{"dataset": "crops of objects in photos (Visual Genome)", "encoder_qk_norm": false, "encoder_num_experts": 64, "encoder_experts_per_token": 2, "decoder_block": "basic", "lr": 0.0028}
Rows from block 2 of the encoder of a small image VAE, named by matrix and row number. Rows with one number within an expert belong to one neuron, the router's apart. Each number is 128 + 32 x the weight over its row's rms, rounded and kept within 0 to 255. All counts start at 0. Numbers have three digits each.
Before each expert's rows are labels from the 100 images, of 14848, where the router gives the expert most weight on average: "colour at peak" is the nearest of a few named colours to the mean colour under the peak. Only what is clearly more common there than usual is listed. The data: crops of objects in photos (Visual Genome).
# router: router (encoder.blocks.2.mlp.router.weight, 64x160), inputs 0-79
# up: expert up (encoder.blocks.2.mlp.up, 64x32x160), inputs 0-79
# down: expert down (encoder.blocks.2.mlp.down, 64x160x32, transposed), outputs 0-79

# expert 52
colour at peak: grey
router.52:101161121102155091150186123151152185099135177163157161097121120107125094175154145110125172189110150144135117143125156082130152092152072133161156133142106109148135165095156109136160145109154164092151144117088101163159182141121092098157136133
up.0:143100137130172149180114149110120077180177098099133067146118188169168151125133110159171052153110085177096130185128138142101194140124155135123203144167163138186179114139123157122047146155154098137083140145132159119093107217151143141044129152
down.0:106130111139112110147114125140168140128140160160126110134142113165121081145102186148118175058177109175117126169226103146146160123121143137118093121159116127145115138119112169128114102121138125143146128096118078132184126130155140175127139126
up.1:127155129116124114100170085162195151103076167167122172097111099095092108155137152080061178136133166170140132088104131095144081097129084101151197099092108086091110154100143112128201127119127156106162125137095106138158142056095106105180115129
down.1:150115122117127127134092149091101096080155120076143109181145124135136189100114091159135079173115103055111131129121137152112172170157174125096090168136162146157179097157126147130152130140145151124096126133167181087062133156127160125089117109
up.2:105075127140092141161104087062124135093105085097123139132128104144115110134150105111159179093109080125159102182129151117099122122133133061131091131083139183222112108138115115148030161089076133125100120109138126139126083195179128115137140121
down.2:165136115120150125089139152151149115176116139138138118073113129138118131148127133123107102113108126175138124089105125132112132120136136125125159094132120110107028120137126111134150147119116101126133124155095093133125207048132109154122145153
up.3:112071129151114146144062137101080185163166092142082089148122128168187106110152076179161112064106138143097095120136125154141145152087168129132139142132110192167134116153118117085098125139125089159138169124137121127120071141116144152120134116
down.3:141150127112158101148134145116122130109156153134146108091101196152113096159113149122151177155130092141121116204183149117125098096128069141145093124132134137152149160078138178125101137105130119107115136092109084132151143111165101157065152164
up.4:095168123105144110122148097134038217209156149145136108110118142131193090118141122128169153140112177195107113110125122134153154113075138138153160150126097184099139154135155096112102114118122139124160147107102100157164205070116110119102152126
down.4:167150161105101101124116155121113152142154100112119137122111114125115119119074117075132157117126093195083130187145120102115100120117057133117122081135143145157103138118113156122098100132145134116115130154103113078159088137129154176064129165
up.5:115157117122125099140165101126164156089068173161144174108108100095076099159148126081087190169125146132140126124109140095143105100121067138151139116093113087110113161091154107129184122116138166097155126107095103155159169140112090083170128121
down.5:160118125121119151103109149124124093087156102094128122165177116122162176090120098155129068135117141074112134085113134142108137150160196120094125142119143160127161092184120122129174138141129142133106126175167175083075129121109176156107107098
up.6:150120122106116131055142108174212099081140122154108153099129099103138129151126126107095147130135162144114127075112152091117076110168113075144239105115116118111118132121119147131197153106116088116130129165115094114151105063104146174185137124
down.6:112089128169136141187056153071088128130130133119116080160110121177131111146148079162139100155115087081144121177145129145144191179106123161125114179151140110136157125121137139128128119126131096143123129087150170130079130152146111078096122119
up.7:132066097141099139137075154041156119155103122133093133142133119157080133105135113161110021082121096140145064163136099176132162165132154110120119104139108177145107099159106102064153154121109083163135187118143158120088102129188143147120131122
down.7:097136123126110116144146104132149176117123140163130156107120157106125083155147183131151217125148115125136107165185141106129154093121080132153090133153108138127143162080143149115081125119136120116148146085126031184181117164142110130161168154
up.8:120136129155137120151135159128134155134074165156150135118122119106101104170162096123112128204108105074167141148112145100129105124125063155139107128106121091144119148080141109141169142126123115111135112115119128148109141177113090086152094133
down.8:165101108124099153094130149141137084134168046123135113131127131128184154102145112195176093073123151119111147066098137143096121113134218107096145129127126145106109094164121109141096139133115110137115112163148101131125114081111187179112136084
up.9:121140124122113132201144214137150064161099064116161155141115163127087162127134143191157082233118122105123106156117139121069161113159107145096208117141156119120156112103130108091090152175157131127088164144136116125129129248131135101115110145
down.9:139126108142131117165115113127161133168154170191097085134114126146145087122121176151121138007175152176108120141170092155174159150080145144163143144161089112113098156124127157116165089135138124158167138080119084144158161058134142153141142123
up.10:126125144123141127141122155101038186165177103117140086145102154161205106135149071150215105178095112170053144182126149119108196123087118148142181169142148171170148143128147146132072124143157096118103130132115106147121121215103120135050151151
down.10:087139131136098117134113145153144163140146137145108088131156052189137073125093151128115170054148120174107132163178111129145084104102121130116069109126125137148128137126106176133080105118128130133129119135109059124187123137151151182099128135
up.11:117139090097098114150119155105130106088150164147146103091113089116135118151144104132169172016099099136094068139131156118071089117132116145149056142156092162165119141111138148058046160122139081115113188083121084137143125045142122150102157126
down.11:129147137123124130099147103137140109119046121095129191130147097104078173127124107094078107148110141128149110088068116115135120144152095120113126081106156108104104116130121052108140133138121159119135150155122167129138172165119108045183126120
up.12:119162100094107090150135146087128126173187143139154114120117109129150115129112131172174108065136153177046117135140124142135136124118142179142114141193114180100113151137154123100102104127182088120140147097104100138164235081135120126064163111
down.12:122162157111098109098170070193186148110087124153123205106120099060117121120086168088098137121152140200114137092133103091141125110140087115130187078119139122110101140137132087128108099131130131116169126173099130116180087153107146106186117131
up.13:120111115119110113168117103063076169122179132130133065128103111150217092148148070115193134095108108182069134177129156120148163126065126152155133157137127165205111148140145157146029121111142079112124115098113117150153119225135113124085167114
down.13:103144126134122124111135152190141155116153141157113105098152111163149063131095155147095129114137141153141133148189105136143048101112137134104121111107105124131123126115119143144126128104109107132138111161114122115175104099154135184121106106
up.14:119134129125106121155137104116097181154150138160130119094099099126163089152142083096153183000111116202106119120145143107121089125059096136148097127142103108170109141123138099108000124136130080120175139105108090137186151031089115121096137137
down.14:146172116099124098099152138141170095062077134098157187116150118110076183121103136123074123156129120100124122128096131119137115134169085137105068082135154127115123142109153087119127135138149162101117138145133166137150156153124123081166148109
up.15:130147103131117129209114203106107128188125138135111088145119135142084144091116134154118026064128148124076096125116110159155145150104150166118104130194109111105123125137119132072194099200191181150127176113143147113106148107105150122127115123
down.15:126166140101179097135193127133166124136163164181179151074087191117138102182138155145164166118132172189117130110167150108123106081137131154163143136151137093128166170107163144125116118133139090114156134100058102132122155087125102118099129138
up.16:148164143119118117109155143142110122159176116144157137107103123096128126151121121185141103142126153064137189101116143101120116122125080168136235139169126069075103144085154107167073121141142091112118097147120100136143184061095113105129132111
down.16:106117107117070116099150129177133100115143078155140156124112116046101154144113112159138132061141112062134161109132120123101073135130094133105133101158100076121099112046121092148119117159147115130141100146138124098150076125111138164173101105
up.17:123158117106129112108167079175171131089091157173137179080100098087088096160152140082094214120118163161159109084111142095112069091128086118154199116094093083095120150087150105118138150110112135106158139113096083146163150029114104109173137124
down.17:151108126125108146106093133097105098079106099074124143164172091119114205103115079126115080141106104056133128103089130139113149184153149124087096119128154126140137084156102096124167133154133158132108129155187198090078138154111147111136108128
up.18:091110154169102174108098164102085163079116127107115103127148122133132140142141076150111166128105036044110207138115152097112132164139102103123029150127138093189110123106102139185072129156142125109073063117181124140102092159083128129156116118
down.18:110123133127096133184170117159129161203132063153130154126071166096160097118163147101207171135140181207123143126097137109095094069101100103147207126108117158098101138112143115149058121115123122130137107130109083162174073101118128116120137152

# expert 15
colour at peak: brown
router.15:121139160165112170148157151142169169143129103182152199137147133162154173153147137170136123164124135167156162151150128117110177147196146103072159118118154127153117122160106084143155149142131149166183134163148166129105134140080166130139094167
up.0:162126145141108142140128139119124120124139118102163159142201111180086158141117116156134122017154108153127130120233119129092123154156177132090102101130171131177113107181097118120123121143130133145160132151166139096123139126118163116024088171
down.0:040116083103147115091112115105134104135122175123115086114186057148107148131152116092080175095098143089132129149083129136161067124152117134172070150137095106115149148097136144124148160136124107109107133108129103169125124212123115159172175093
up.1:134139151134211103109096124183114129150133124122149142172156212113119110107124126177133113191161136063155171136193058200165127144115122141110099129135143131054186131115159096179171087113120107142176079145108133139146181150143076107130135114
down.1:106113137156105132094131160145109150148103116149177195127101124102115156153165096186128056130113106070158142113151126157120159184123122142070057095139154103107115106101132068142147121142128097155164110152141130118121130193123092075179089107
up.2:125127138105165133101159117186049213103191165145132093059116138068180147167134118144158111124081119036136173067088183095119102133122075128143115155130125094138153152054129172169138142137128096105097093124169112137086118039086120163143124153
down.2:179125151116158123142078117101230088112100120148114153118164161151123112137117164101085142125132076176109144156160086123110121157193154128158122090134114120125117105175127128133113127136129094149133122140094175089061154055119130181116141156
up.3:187124152162135153146115131121113138121136123116149146143215123219097140126127116138153127041126098177119133123193124130113150154159186125105123110130171134179131113209102124124135119143130143157164128159128167101109133099118148104028105168
down.3:027142098103143108073139113124120109125143177112109067111166068172128119124111145099085184133111156122116130119114131131157091094147159135163076158129097131126151147129135152125134144124138130098105134117117096158170137167135139202118181085
up.4:077110151134086134103137106123121197098145066147113205135164109130143119117134131180177175102157128131138139093255110099096121113115137102105130104111123154140114110147110102142085128138114110149182111164160052118176133128108155180110111160
down.4:165137096129184119213133112109156098161082185164130138131119164085088139122145128118121117085124149150141129147073136133164130154119113130184134132111121129128100157150150106128183142120110150127134126059107169165091217108120085047183148112
up.5:125129140079119115102162117123064094095223120088190107117105113103158151134070150165185124153152160065130156099065190122108129089160154117119116165119160128106112134121143187167110147102110141090056095132143103129131119108138139154096155094
down.5:177151142109086136144138168149162110073139070106161164135131199144109143125120168168177165153119146144108127114154144124048138081184195120062133116115156134136195088122106138124120127139156141139099131156147152081074131077132200174065091149
up.6:109124154143143125125183072141076163153123129072084134168086141101143133065075198064097126159207193201139146104083098149181137134083163095133125128104153149095137128197126141166156096093113179139160094136129158125163130144146131094150135137
down.6:088121157141071149171190102153162143129085090140113191138130114110118108127119161097125163110154172184132116078154133111118117081125124099116227098113123144140153099138104089127077138120113157141152131160114142097161105111138172084155087141
up.7:128120137112126132089142104132061124104243120090155087136127120123179153105043152164166096158181151037118158086092152152122153134136167124119102159142156137084113127156130190160123106108120135116087099138155111120135119091136151186086147110
down.7:153147133126123124180111156130152120089160102119127111148144183169127102115096177153171164118136146178099129151177117138098125099148199141096112136125141131140203094150103156123128123145159137156120133107129165085070132056134191172054107138
up.8:127117159153130154103064135111159112126098134146103148108199117183086092175168066095093167117077099139128131130160139083098090146178116110127169099100145119204127106138098100133126155134107116153127120174072168096074110111112127111155097157
down.8:102126107102097111056141104188088169148167150121137126113131086099171190100104134133128075139131155093134141055102149137133199149096148123132127155139127149089065159147139148136176117118115122108129119150164054148174123140120124168139147138
up.9:068101146135131149064091135113098125140196104088157090123189124141181151137122075191173085195104099021128149100100157125102140158167145122113083147135160134139110112157117163156094147119104080125056105151149104118100107155126151215065137112
down.9:112149131129167107137089166129116151146154156135131070138185158152112109126098144120146148118121127145121143172182091149130068132147150154108032123142120112141191117129111152130188120147144135159135122103128159091071145097123138184039109158
up.10:125110136121127090125087103118076210142118144109151141176164129124102131091117136111152124102134144082163145141186085209131110129098137130112015133112130165079134132145141131151185101117109135152175104110134134137112157123146068071078124141
down.10:046105137123115126098137130098185161114097107135166159140212093194155145132162128158158140128102103118138123083144118149070147133178181125112068123135127152116188117158144094117059140149146077150145142134135115167100120147119122143100140149
up.11:100123159149139147069176104150157145060159110144128155097186139121163136139138118180090134151136099083130161053166107104146132148184178087128139128103148131135144118162126132175122129104112098119104089170132109129127100192116146230203126111
down.11:211153146148138135186098146133089147149138149166090087115060179057137060146117102113139104134134081154115130190153144078141119138088028122164190153124114132169067146084132162139117118117127157111111121115117129126127086077123107120145124156
up.12:059134152141132104128156086140123176127090122101144174179171143091093116086129174127109144136169162127166140120193071158148109114136167094106050121078152170101141122156135103168185116078099156142166093127140136144144140196167095083171122130
down.12:072102147153079134138152103122087207164086112131127181159132061108117124111153070125133109122138107084150117111115127124132126145084033110114144113112136154132122136101141089131068121119115136121137127130137084168175094194123084024184110137
up.13:107131153150117162088202112153127155058189093152166157073176119145169149160137131221158147048144108094129159055198152087119130121174174105112149123121158114148125120133114132157098128135124099129136105164173078119134116109096160191134106154
down.13:235143122139191114176080109095144077132092168156089100126088184058096067126127137076090118133136083167118136222126096121178080158127080133193151122124097126147058147113144128136127128113123136121110118086081183143104113101130087119174171109
up.14:141131155150104153130186118120134120101132108140165179106175105178084134157124127134124158011147125175127137092215133100109118115163186110102146098107169125188113109188097109134116132132116151144178119171126140088134133096121159088075087160
down.14:129122096118155123105138098122104093152122160109108088123105093102133137106125110080109117128127132135113127149086135126176119132111102127188176145137115141116067168130148137126115132118132127089101130127115112184173108202124113149145189089
up.15:191118151137137118134055139111148120142099150110140134131200129191079127141141098076130125103092121151146141158158102155118119137163154124121088115104154137143130123185127116147185134124109129154148110139060196104061147085134087078072115141
down.15:012123137109099130072176119117100157143157136101158092093135039197178152134117122110131120141118123132114135084110145125111134114128154133121093146142140133108152150134137140129063129131146101106119129160142081140181088172121147168050146143
up.16:227120148171147173117140104138121094021140149115067067105139138169117134120105116109049145070122085110117141111115135085143126160137135097143158136116138102185140116161097173160103126104125163121099103162143175112100100050136163129192108128
down.16:203108127145103160084083129161118142077177094129073087112095144083182125133130126146149132112115098118105132120136170089110167147103128106155189168149108123158056107131091180134136128124117134131102124155190088148147085046113193216204149146
up.17:047134137140085134112180134114156125074135092116192181115120104121105147148128164227139131094187102128146140089249115111114099123155174108091058107104163128137106111137113109151107133120109112126128106133179098124166138179132143135109113131
down.17:153113128164156134164073127098109113158085152144106122157117105085078099132170051115108139118119090080133122200090117112159078160105021122155138124119114122153107137078141112128112135124124135118111125100109135151122121198121071055205137095
up.18:158128146143139149133145121133056181143150115093153129153211138195125159121144138165196118067141106174127140101175148130109164157125190125107133107134162136177136116199105132129149117136120124151157122153182139122124140119113153136043111184
down.18:057150101103180095121134109117155102119113178127105081127190092176106078132107165085071209122126155168119128144154093136157059083171160127165080140122088128135172139140139131126123143123141142109125133105077132151132161130142114183104173095

# expert 48
colour at peak: pink; white
router.48:091121119160128088115112150148126182133115117169132161154158133157102074121169106158146119179110168083165110158181098152163177136097094151096112097123089138102122106103161088121195100145128099154164145145104105195118173165130079102132093113
up.0:153132130083137096012093094140158140129179112145130147146119145130205093115121079150145112185145137090112138163171101146155165161125125148139155129160114157109116158148167120145088100116156081128138103181080082156152156175133101173102189074
down.0:173140128140094138166135170165046180124120140114151112105147142087109136111108129118148097045108092130156146103127146147109160116084115141077033110126133132128094126121095127140140117135117159134131107106161108140125122107132101108075066162
up.1:099181122136164118229133156180115140177106124156118127147098200145077100098146176148111095161132168147146114141106099150145096096105169154122155144135101128099175137097154109104181111153153129149144152125116171149118135123152115099112107108
down.1:164108144100137168076083101143114131127186078090100117087109104081136187124116095133110103081109106117103140075089180085104127142108131104149119149125147094175110146141084154137113141118134116069107131123134100113147081096089140134144146122
up.2:114090125136097115096096138107151128104136081132125162125114095149147129145129082137179148149142098150117122138150127125119247176121075117100082080138133138135103109164125118126119123125123098131142130134123055119186175140122139162060147177
down.2:135143115162160107212157164086134094118101191168137095136100181144149061135133152125135190137159110171118121187125116150181173130135115150152162131131125155130118143143157154119105114125126149165120136101144177168117139110154165133113142145
up.3:109117124144088108146105116086152139124116090150129163132118055149094081144139095141155166105157121178121128137175112127120186144110098132123052094139128148122092148175140111124135106129132107134151128115088048146210170135101117112075142130
down.3:164101120138152120157158133059142058077150182111120063139145171092169141119102153112138160127135104128115123131066141129129181131184140133159099159125156132129117135155138184118103118123110138110088139111171154138111136096130209174129151153
up.4:164104101089120121128130088101190093103144139095119109115145123117163167132073144093109145092140102171081130127069144115131173151159129111169136132144150129142114153167126155144069139083140135098110116103129160122133119118147155172147178126
down.4:135168114147131104171130169165139134096121177170146130145134148197134065142143154156138175154162134152104126204214108153162125129150125140117170120144110170123154121122152149124125123132154153181123130144152132139124131122169156157100141143
up.5:142082131138113119078088156094191122113109087136135164120121092113123128158152075117169139154120089149138134175149118132114192176133050137118113064153119127126101109128132109137120124134126077138143110156102079128146175154105113165065148180
down.5:188106097168155115213134144092110076109111145144105077121097220095160100121129172126150165101141108151142129134078117158161196117113160144143091136131123131100088133153134132125149114126106129161127126051161192177112145055133164128136142109
up.6:121095126147081117145094118085101142118130096144104153137164060189081083136132096134148164108151113151126115144184117128115170149109105118115027102125128157126092125175126117121156110128125118134146138114118048121211143118117127134074141157
down.6:110118132132157114159183126035180036114145184125137090142119149110146142128107145102127146145158142162113116144076135125148159141173122141180187158131160136128133166149161173115084111125125131106114144145132177120136130133137197152119151150
up.7:088140127128096099152149106114121125116132088126143153132072089127149111135112108146168175094178117184107125101139129121137255141110093114112104093138139142131104144168130114123102109117128128125144132120101055142215192140124138108074144138
down.7:133128106142142084170132164080152106083109200172135099151135137141148072134148126140154179160142096146117110182140111156161129154167104139149127132130122180124131137140170158110090124124124125166109149109153126170115143113147165162103163162
up.8:181157157129187136137114177175089128154162139146122100123092187082148132125126120138125084160113138081121147131095121129125071144120093169138179159183117095111166141057147131119148117170178112132124135173127164115071118089070115128112106146
down.8:172128139107141149097106153156106125210168069135146121100065123159144168142132081150167050070108158152109133087116155114107162163085131169139191135173141104117067129128145113117136124144144088124143136181099110085116121138111129124108151124
up.9:107156138123170121162149150203125148166109117152145144144109207094132127101159155157132092188104162098164118113069111147130119099122157143121205142122108133100183127079155108114147130150134112140135144172119161166082125145137114110156110118
down.9:104148107095057151125061118119116182124110092123107149108148035131067133126137104142093138047099105119102114113125144082095094111107121097119071127120093120157136134119075119115137152132140143086114142082124068126136097094096116092148126096
up.10:105109053117096123127092155101145123119102149154106121123128084133108100143168124145111119126096121067152063166153131136115068111134126138130106145120088138133110094034121120083134167129117118136128186059151130142086068131187114131207130085
down.10:120126175122188146107152100114131147183137098090140140138154172174157155114118133061172100137129170180143129109144136135109136117106150132135149118108167130139166121149122111129128125124114128133166131152080148110130159182129088119065101181
up.11:157092159157107185172127141105093114120143104073117082144046120183199157127110118144133109088148098154139129159091134120134163148116164092104141129092184067168125093164071137139063129127104133137121110128177178081120049151151212114111101126
down.11:104166109079097072105173138184113195151082181183174196106157046100124141132146101097134136105121133126145132106146105155142090139130074135116122089142108173085109184116175095127170126141135127157155124146126064155118138122112083119111140174
up.12:185093102088137122101131095116177080124144136085110095119158133133147182116078141091105126107136116170070120140044143124136138147159148118177152135145142133130124149173131159131102135090140132106106130123121179122121107124147161192136172121
down.12:136159113157131113167110167165138135091126169166137135152137138202133058144143143166138165157154135146115119207221106148156125138141118142110173123149105169131148110112149143122121119128150150177133133142147116137133143125169148154102143137
up.13:110131106140137119203080151162122142159115117173076132140171151162061071114161147151109112140133153111152091151164095146132075125105136143126104133142075147103149111083136111088205126154144116162149172127138128126130110090148123123142113128
down.13:136110162109197174089119085100156100150178102066109111099136137116147211129100118082127096097122141156113139086095178091103143147124146119164138157121173090176146140157092156137116133117122134078124134132110143092139120132100142132130130149
up.14:110106124128159125160121134188145140164099113150111141138157195106097115109166148138125093171096158098173095136079113149123094107125149129128189138111100141105173098069139109103149155141113105148137160171128171143058093136160118119170110135
down.14:089136133107150180110065095091157131145105085082114146094137109153098166133147103105115135097095113153116106111113164087089105098119144109136128135113135111176190137127076115110113151123127143081125159076090126127128127108117086091131127091
up.15:123120158146127110099152095151093167131104123112139157159188175148121132095117154155137115140156150095165167135176097158163148142115144117093086109091130146113128113144137110193147095103095141147150030132146123158143165162162098105131111130
down.15:103113142153100102102122105152119184147091105164128192149107090062102100123157093181111109191128108045168152110122079134135077150108077124119124108118108131082070136102178074159100110136126088133152093138108096178148143130110052065201120088
up.16:096075131154145137133125136125128130161077115140125145130172156118009121145173126107114097164096144113198088179089113140105066117135117129126132104094105132113149088071124105106172170127085097148142156176124168123064096156193098114124095161
down.16:131084089104116162135101108087173067118138061104107115094113184108129205130164128139148128119103113126140099098069153140104119101124187113115121116121119113141166122127088116107163171125121109117121162068146162116123122066122142145143141084
up.17:148094086077123118112132083103175090119103149105105108118120124100105161113098153085086116110135111166091097142041137128137124138151147119186134122137126139130117153169131144108103140090132131109112153078117173136121102146162141160156178113
down.17:157153111162139119153097178178119153105127149176136132134116174196143052150160128175147138151128107141133118205227115170152126145110107157101147118157100147129141113090140121120125117139148127181153135136145112152139145141170113154081124136
up.18:106128124145091111182126112084131135127115097139131156136127071170066096137121119136137164094171123190121123138166114129123214140109108125114043095134138145122102149184130115124149105129134128131147135108100059134223169129115128106066133145
down.18:168108109141153125166153138084182052064151188139115084135124162105169127128119156141137163139142110138111114154096139125140162147186131127171160163128146142135128131149149185114090125124122135126092146115170150143120125076137209182151171145

# expert 50
colour at peak: brown
router.50:154137107103138089119127156150129132077189099124149128156165140169216124165155118166172159135111138107106138157159160160103203110140155148131120155174136171130151149135151148149129140101160094113119126125151091164120144135152139186090152119
up.0:051139128127119129085131141072092123123113172146138120093102084100091092182166069129124152169099109106137100106109150073115071122129069137153114137092127084165095150098135118106119148125086108107119153127100122135107109153120079082155117117
down.0:185091121113107138080099109159131137143166075117123130149119147127193179084123117146179067106130149144107123079146124154116214154124198125123197150151141164116086095190129134112132125134121099156134142163148102108129122106120178182102150119
up.1:140126104109086112104044190109155094082177070121139098085115085158252115165190087156171183119106075112105119160157155088100103113140161131138083145121137152161107129143140148127101150114120065115115129067125083125115117142142165199080162114
down.1:106111128146151132155104120128116175179093122159096133125113049121124085129151062119116102082100138154145140076071122145166116169075088133154142110127121120080100151138128076132132117143122108133154124123095139164152154082097087063173138127
up.2:150111119116135108117122113181117203142137135207131189096169145039187086162176116145149122109094138090188158077137127128112099133122097140168136137138073141105139154068148114166159133147113060127145089096149086168115127085072079168137127162
down.2:099100136147125163078148118100091080152126101108133143109106106138183149137167042142143139144111144096129138099084161088131142112123110117136182146124148117160116130128136118143095141110104121102114111160129109126138108169126133106152135093
up.3:141075158125139151096046134095093144128157149115129070085186122148207133154129089122142081080093073109148172152128146088118039157138123104163084146115138122196120128127114158178128158117077083124106076113193127109088086089108134178104127158
down.3:078142111120108109168167163127124132180089093141151156123047131128122080148161099125161115161108167178134118148116134121111134075122106133132197089096136134106061143113149078134077148121127114115138122149058089169156173132156100080109126138
up.4:125105125121157114070038133131147150132132133202125150110134134101173063153185060139140121255087083094132095161123126144113134132128085146166156135165037149098139147088151104074124142151133052129131181167083103166110110147085079168153143131
down.4:154110107113105139159141094106159117114107124110157156139146147105098238094127188141153102057152122132149112084113133161112171152139208119093075124129155146131163102170105126106141143125110151151133149073176154116108138123139159104132106131
up.5:164132102114099109120049191100122098097181069116141086111112105179232119148166090155173155075114101121102128182170151141111134119127178149124067150138138156160115127158140144140114137111130083120121116051127094120115144150156156186062161113
down.5:107118123140130131148146123141145149180094141161105145102107059115129089136136102112091106079107142159149147074066134122153100138096082128175170113126113112087087162128138092138126121134122117119147116143097137163152126100098088082187136132
up.6:107105147144125138136128081124088165115121077110118160183094130160130055113159110140138161184127111131160130169122135096128169113106115044126201136071137142146134124120129122151089128106105148123121107139154115154190088179151127081172137120
down.6:141121118128192118080101148129135108107141145130128117106212128150156142141148099112121149082097152105117131080142123135113067133138179151123030128151114108108165114156126135126233109145129115142142128119109146099057190042113106160117117127
up.7:199069125124124143125175064162083121119149089108124112157106156142144150078081166129137071089135164123150157119118139173137134120124148110122146140144132135087141112123126134172117131103128138130122087163190139126135068163154162149131139116
down.7:067134082122136109123196116144161070140094162141141134081143148094099123159105181090107123133142132123158126127121116158138046094153150138126117074141115098101114139078123105145153147115123118119131114128110196139130102132156111139157127135
up.8:177122096109076103103057173119137104085184076135137108094126078142227117151167090155165177052118105115110113130167148133109104120128170137124058140147121164145099133157138141123124134107121071117130130055139072125130139136141155203073161116
down.8:113123137145144135147127131108135131183091146144115141119116066136103108137151089127089090121101125137150144095053133137159106155105073139144162119123134109087106156119141085139131132134119107122136122137106173147142124128102090061188131115
up.9:140116165131177108127098111191094206178136110140130162201167219147139117068109110146140092153148170105151173113166088175133174150103124156091114131167125143089184131133148102162140028153149101152154087163118118146141223109107087112116120140
down.9:210087130125084155077110141140106106109168078117096122119087154113185144102119092114149122163114101093092133167117145098108182123127095113140220132150113134136072115105127164131105127140151107107095123198152088098134052144102185208130164143
up.10:119079106124095127106103126081152109104064147098132118140141094138076154124121142117109058126118105107140024143110130155126155136156133111119117123082141146135098111134114141021151158100102126126109223118161172111096076157185138138143130110
down.10:141144158112092115168130117139112162100184078124139114162073158108125101133105162167176179184146106101106119169145139100102134102129118135109148162128137122139159112084134160108040126144152120115110150124136081126143099161126162143104124111
up.11:054143123124114134119194103080197105113067243106140139100126093088012151162130151091103146150119114131122126118103143063123102117150095119151130124070150086169109135115122135132126153117097168113112131122112155129108101137132107069181123118
down.11:192118152132127140111101138168100160069189088134118126153135203117183123137127132152173162141143132119126119154214134115110182131128145111107159149124124141177144087149108158122126126137124126156142135143167099095126138108136161188071108145
up.12:198104135140132116123134080117101169100140105107113134181153176155069126047062137134135123125177115102169149157180096161148190142113121110115097130121123148111132116122139124180099054105144141136128074142149134154146160110166112109127148117
down.12:149125095099129101087156116172208067096114146121114165115186154122147157100102184055100139140147154142112121144152111148125130116171143119142149086154102153093116131137138136128186120128152141128139126169109137102131086125132149204142164159
up.13:132139101105095100088150081187178121091149099197134226100126088040173099140160146152139178126130168104122120039126136111119085106136140126153163128152068151089115146108147119119141125114132090114139138126121079157160108109101123185173154104
down.13:113104149160147141153085144061096104167094129099121102152167082152096147123137049120116094112110093092148136136086107154149058180107108144095071119122155115135157107135110100132143114124108112145124119106133201086094130151132100064113098118
up.14:156135109116069114124052183085139117087162122128138085092142067165209114147148100141154186039115077126092120164164147092108083133135149120139056140100136160190090132170128154129120134109111103116116125026147087118121154079132155181072148136
down.14:136143172135145142154118150110112171159120122112127145148099081172100106114141088144117114140105160181119149106076142119130157126120073120134188134088163146094111155161146108143112131123130141116117114170103117152150154074109119054137126135
up.15:143133097110076099109048179108162103074169071131141117103126077150226108159191086156166226092117085112106114161165151107103113113134157136135062142120127164158104137145145143127102139108129076114125127047123070144131141154143148190080164113
down.15:104107140154150140144111112128129166168095140140093139135141040137138090127154076120095107088105147148149146069075129145171122166087086127162147126120121133088120149156136086138148117130116122131147118134114154150148127107098087065192134120
up.16:126073148153082138127120087070146171121100126109125159145172088144037156115127103111129095105140096121155131128129125144127127195130098084103098080100148143152087099179106117136100126115086115142132117145150137098131134145138111098125097168
down.16:151135143122136131105131128137132119058157130108141132141142228142138125143124198140136157212150119112138113198204132126100173106168170109103099141105135149172167106122119170123125152102124138134117136127158124105113117166163154185093117130
up.17:065077111124049155114137108057097117089111098076137108153125073150129163134130131131131121133111073097129078165087153096108139124157143106122119140090160136183087114124113158096075166104105135112095176112218131146119040200166160134135137112
down.17:149122129133119126194096118163079158056113065101101114142075162105087058132139147116164211129112090129135105169136134123104118092110139119119089112091117127133148088106098109111083138120123150128121148074134121159132144112146108121119133134
up.18:121136121110111105104166103190121140079141074142154251144143106078134138135158107164157226116121170086139111049121146129097119091149145128085141121060146168096154133113144118101120147122122124122132163151132084154141118111138110102143129114
down.18:120111137134147128129063114060085106154112160096100067148166063142093126108119051081103138139092080093105115163075102130159043159120110130138070153119129138160171124118114159114134125111124136119092142101126185092079097176133118136121137115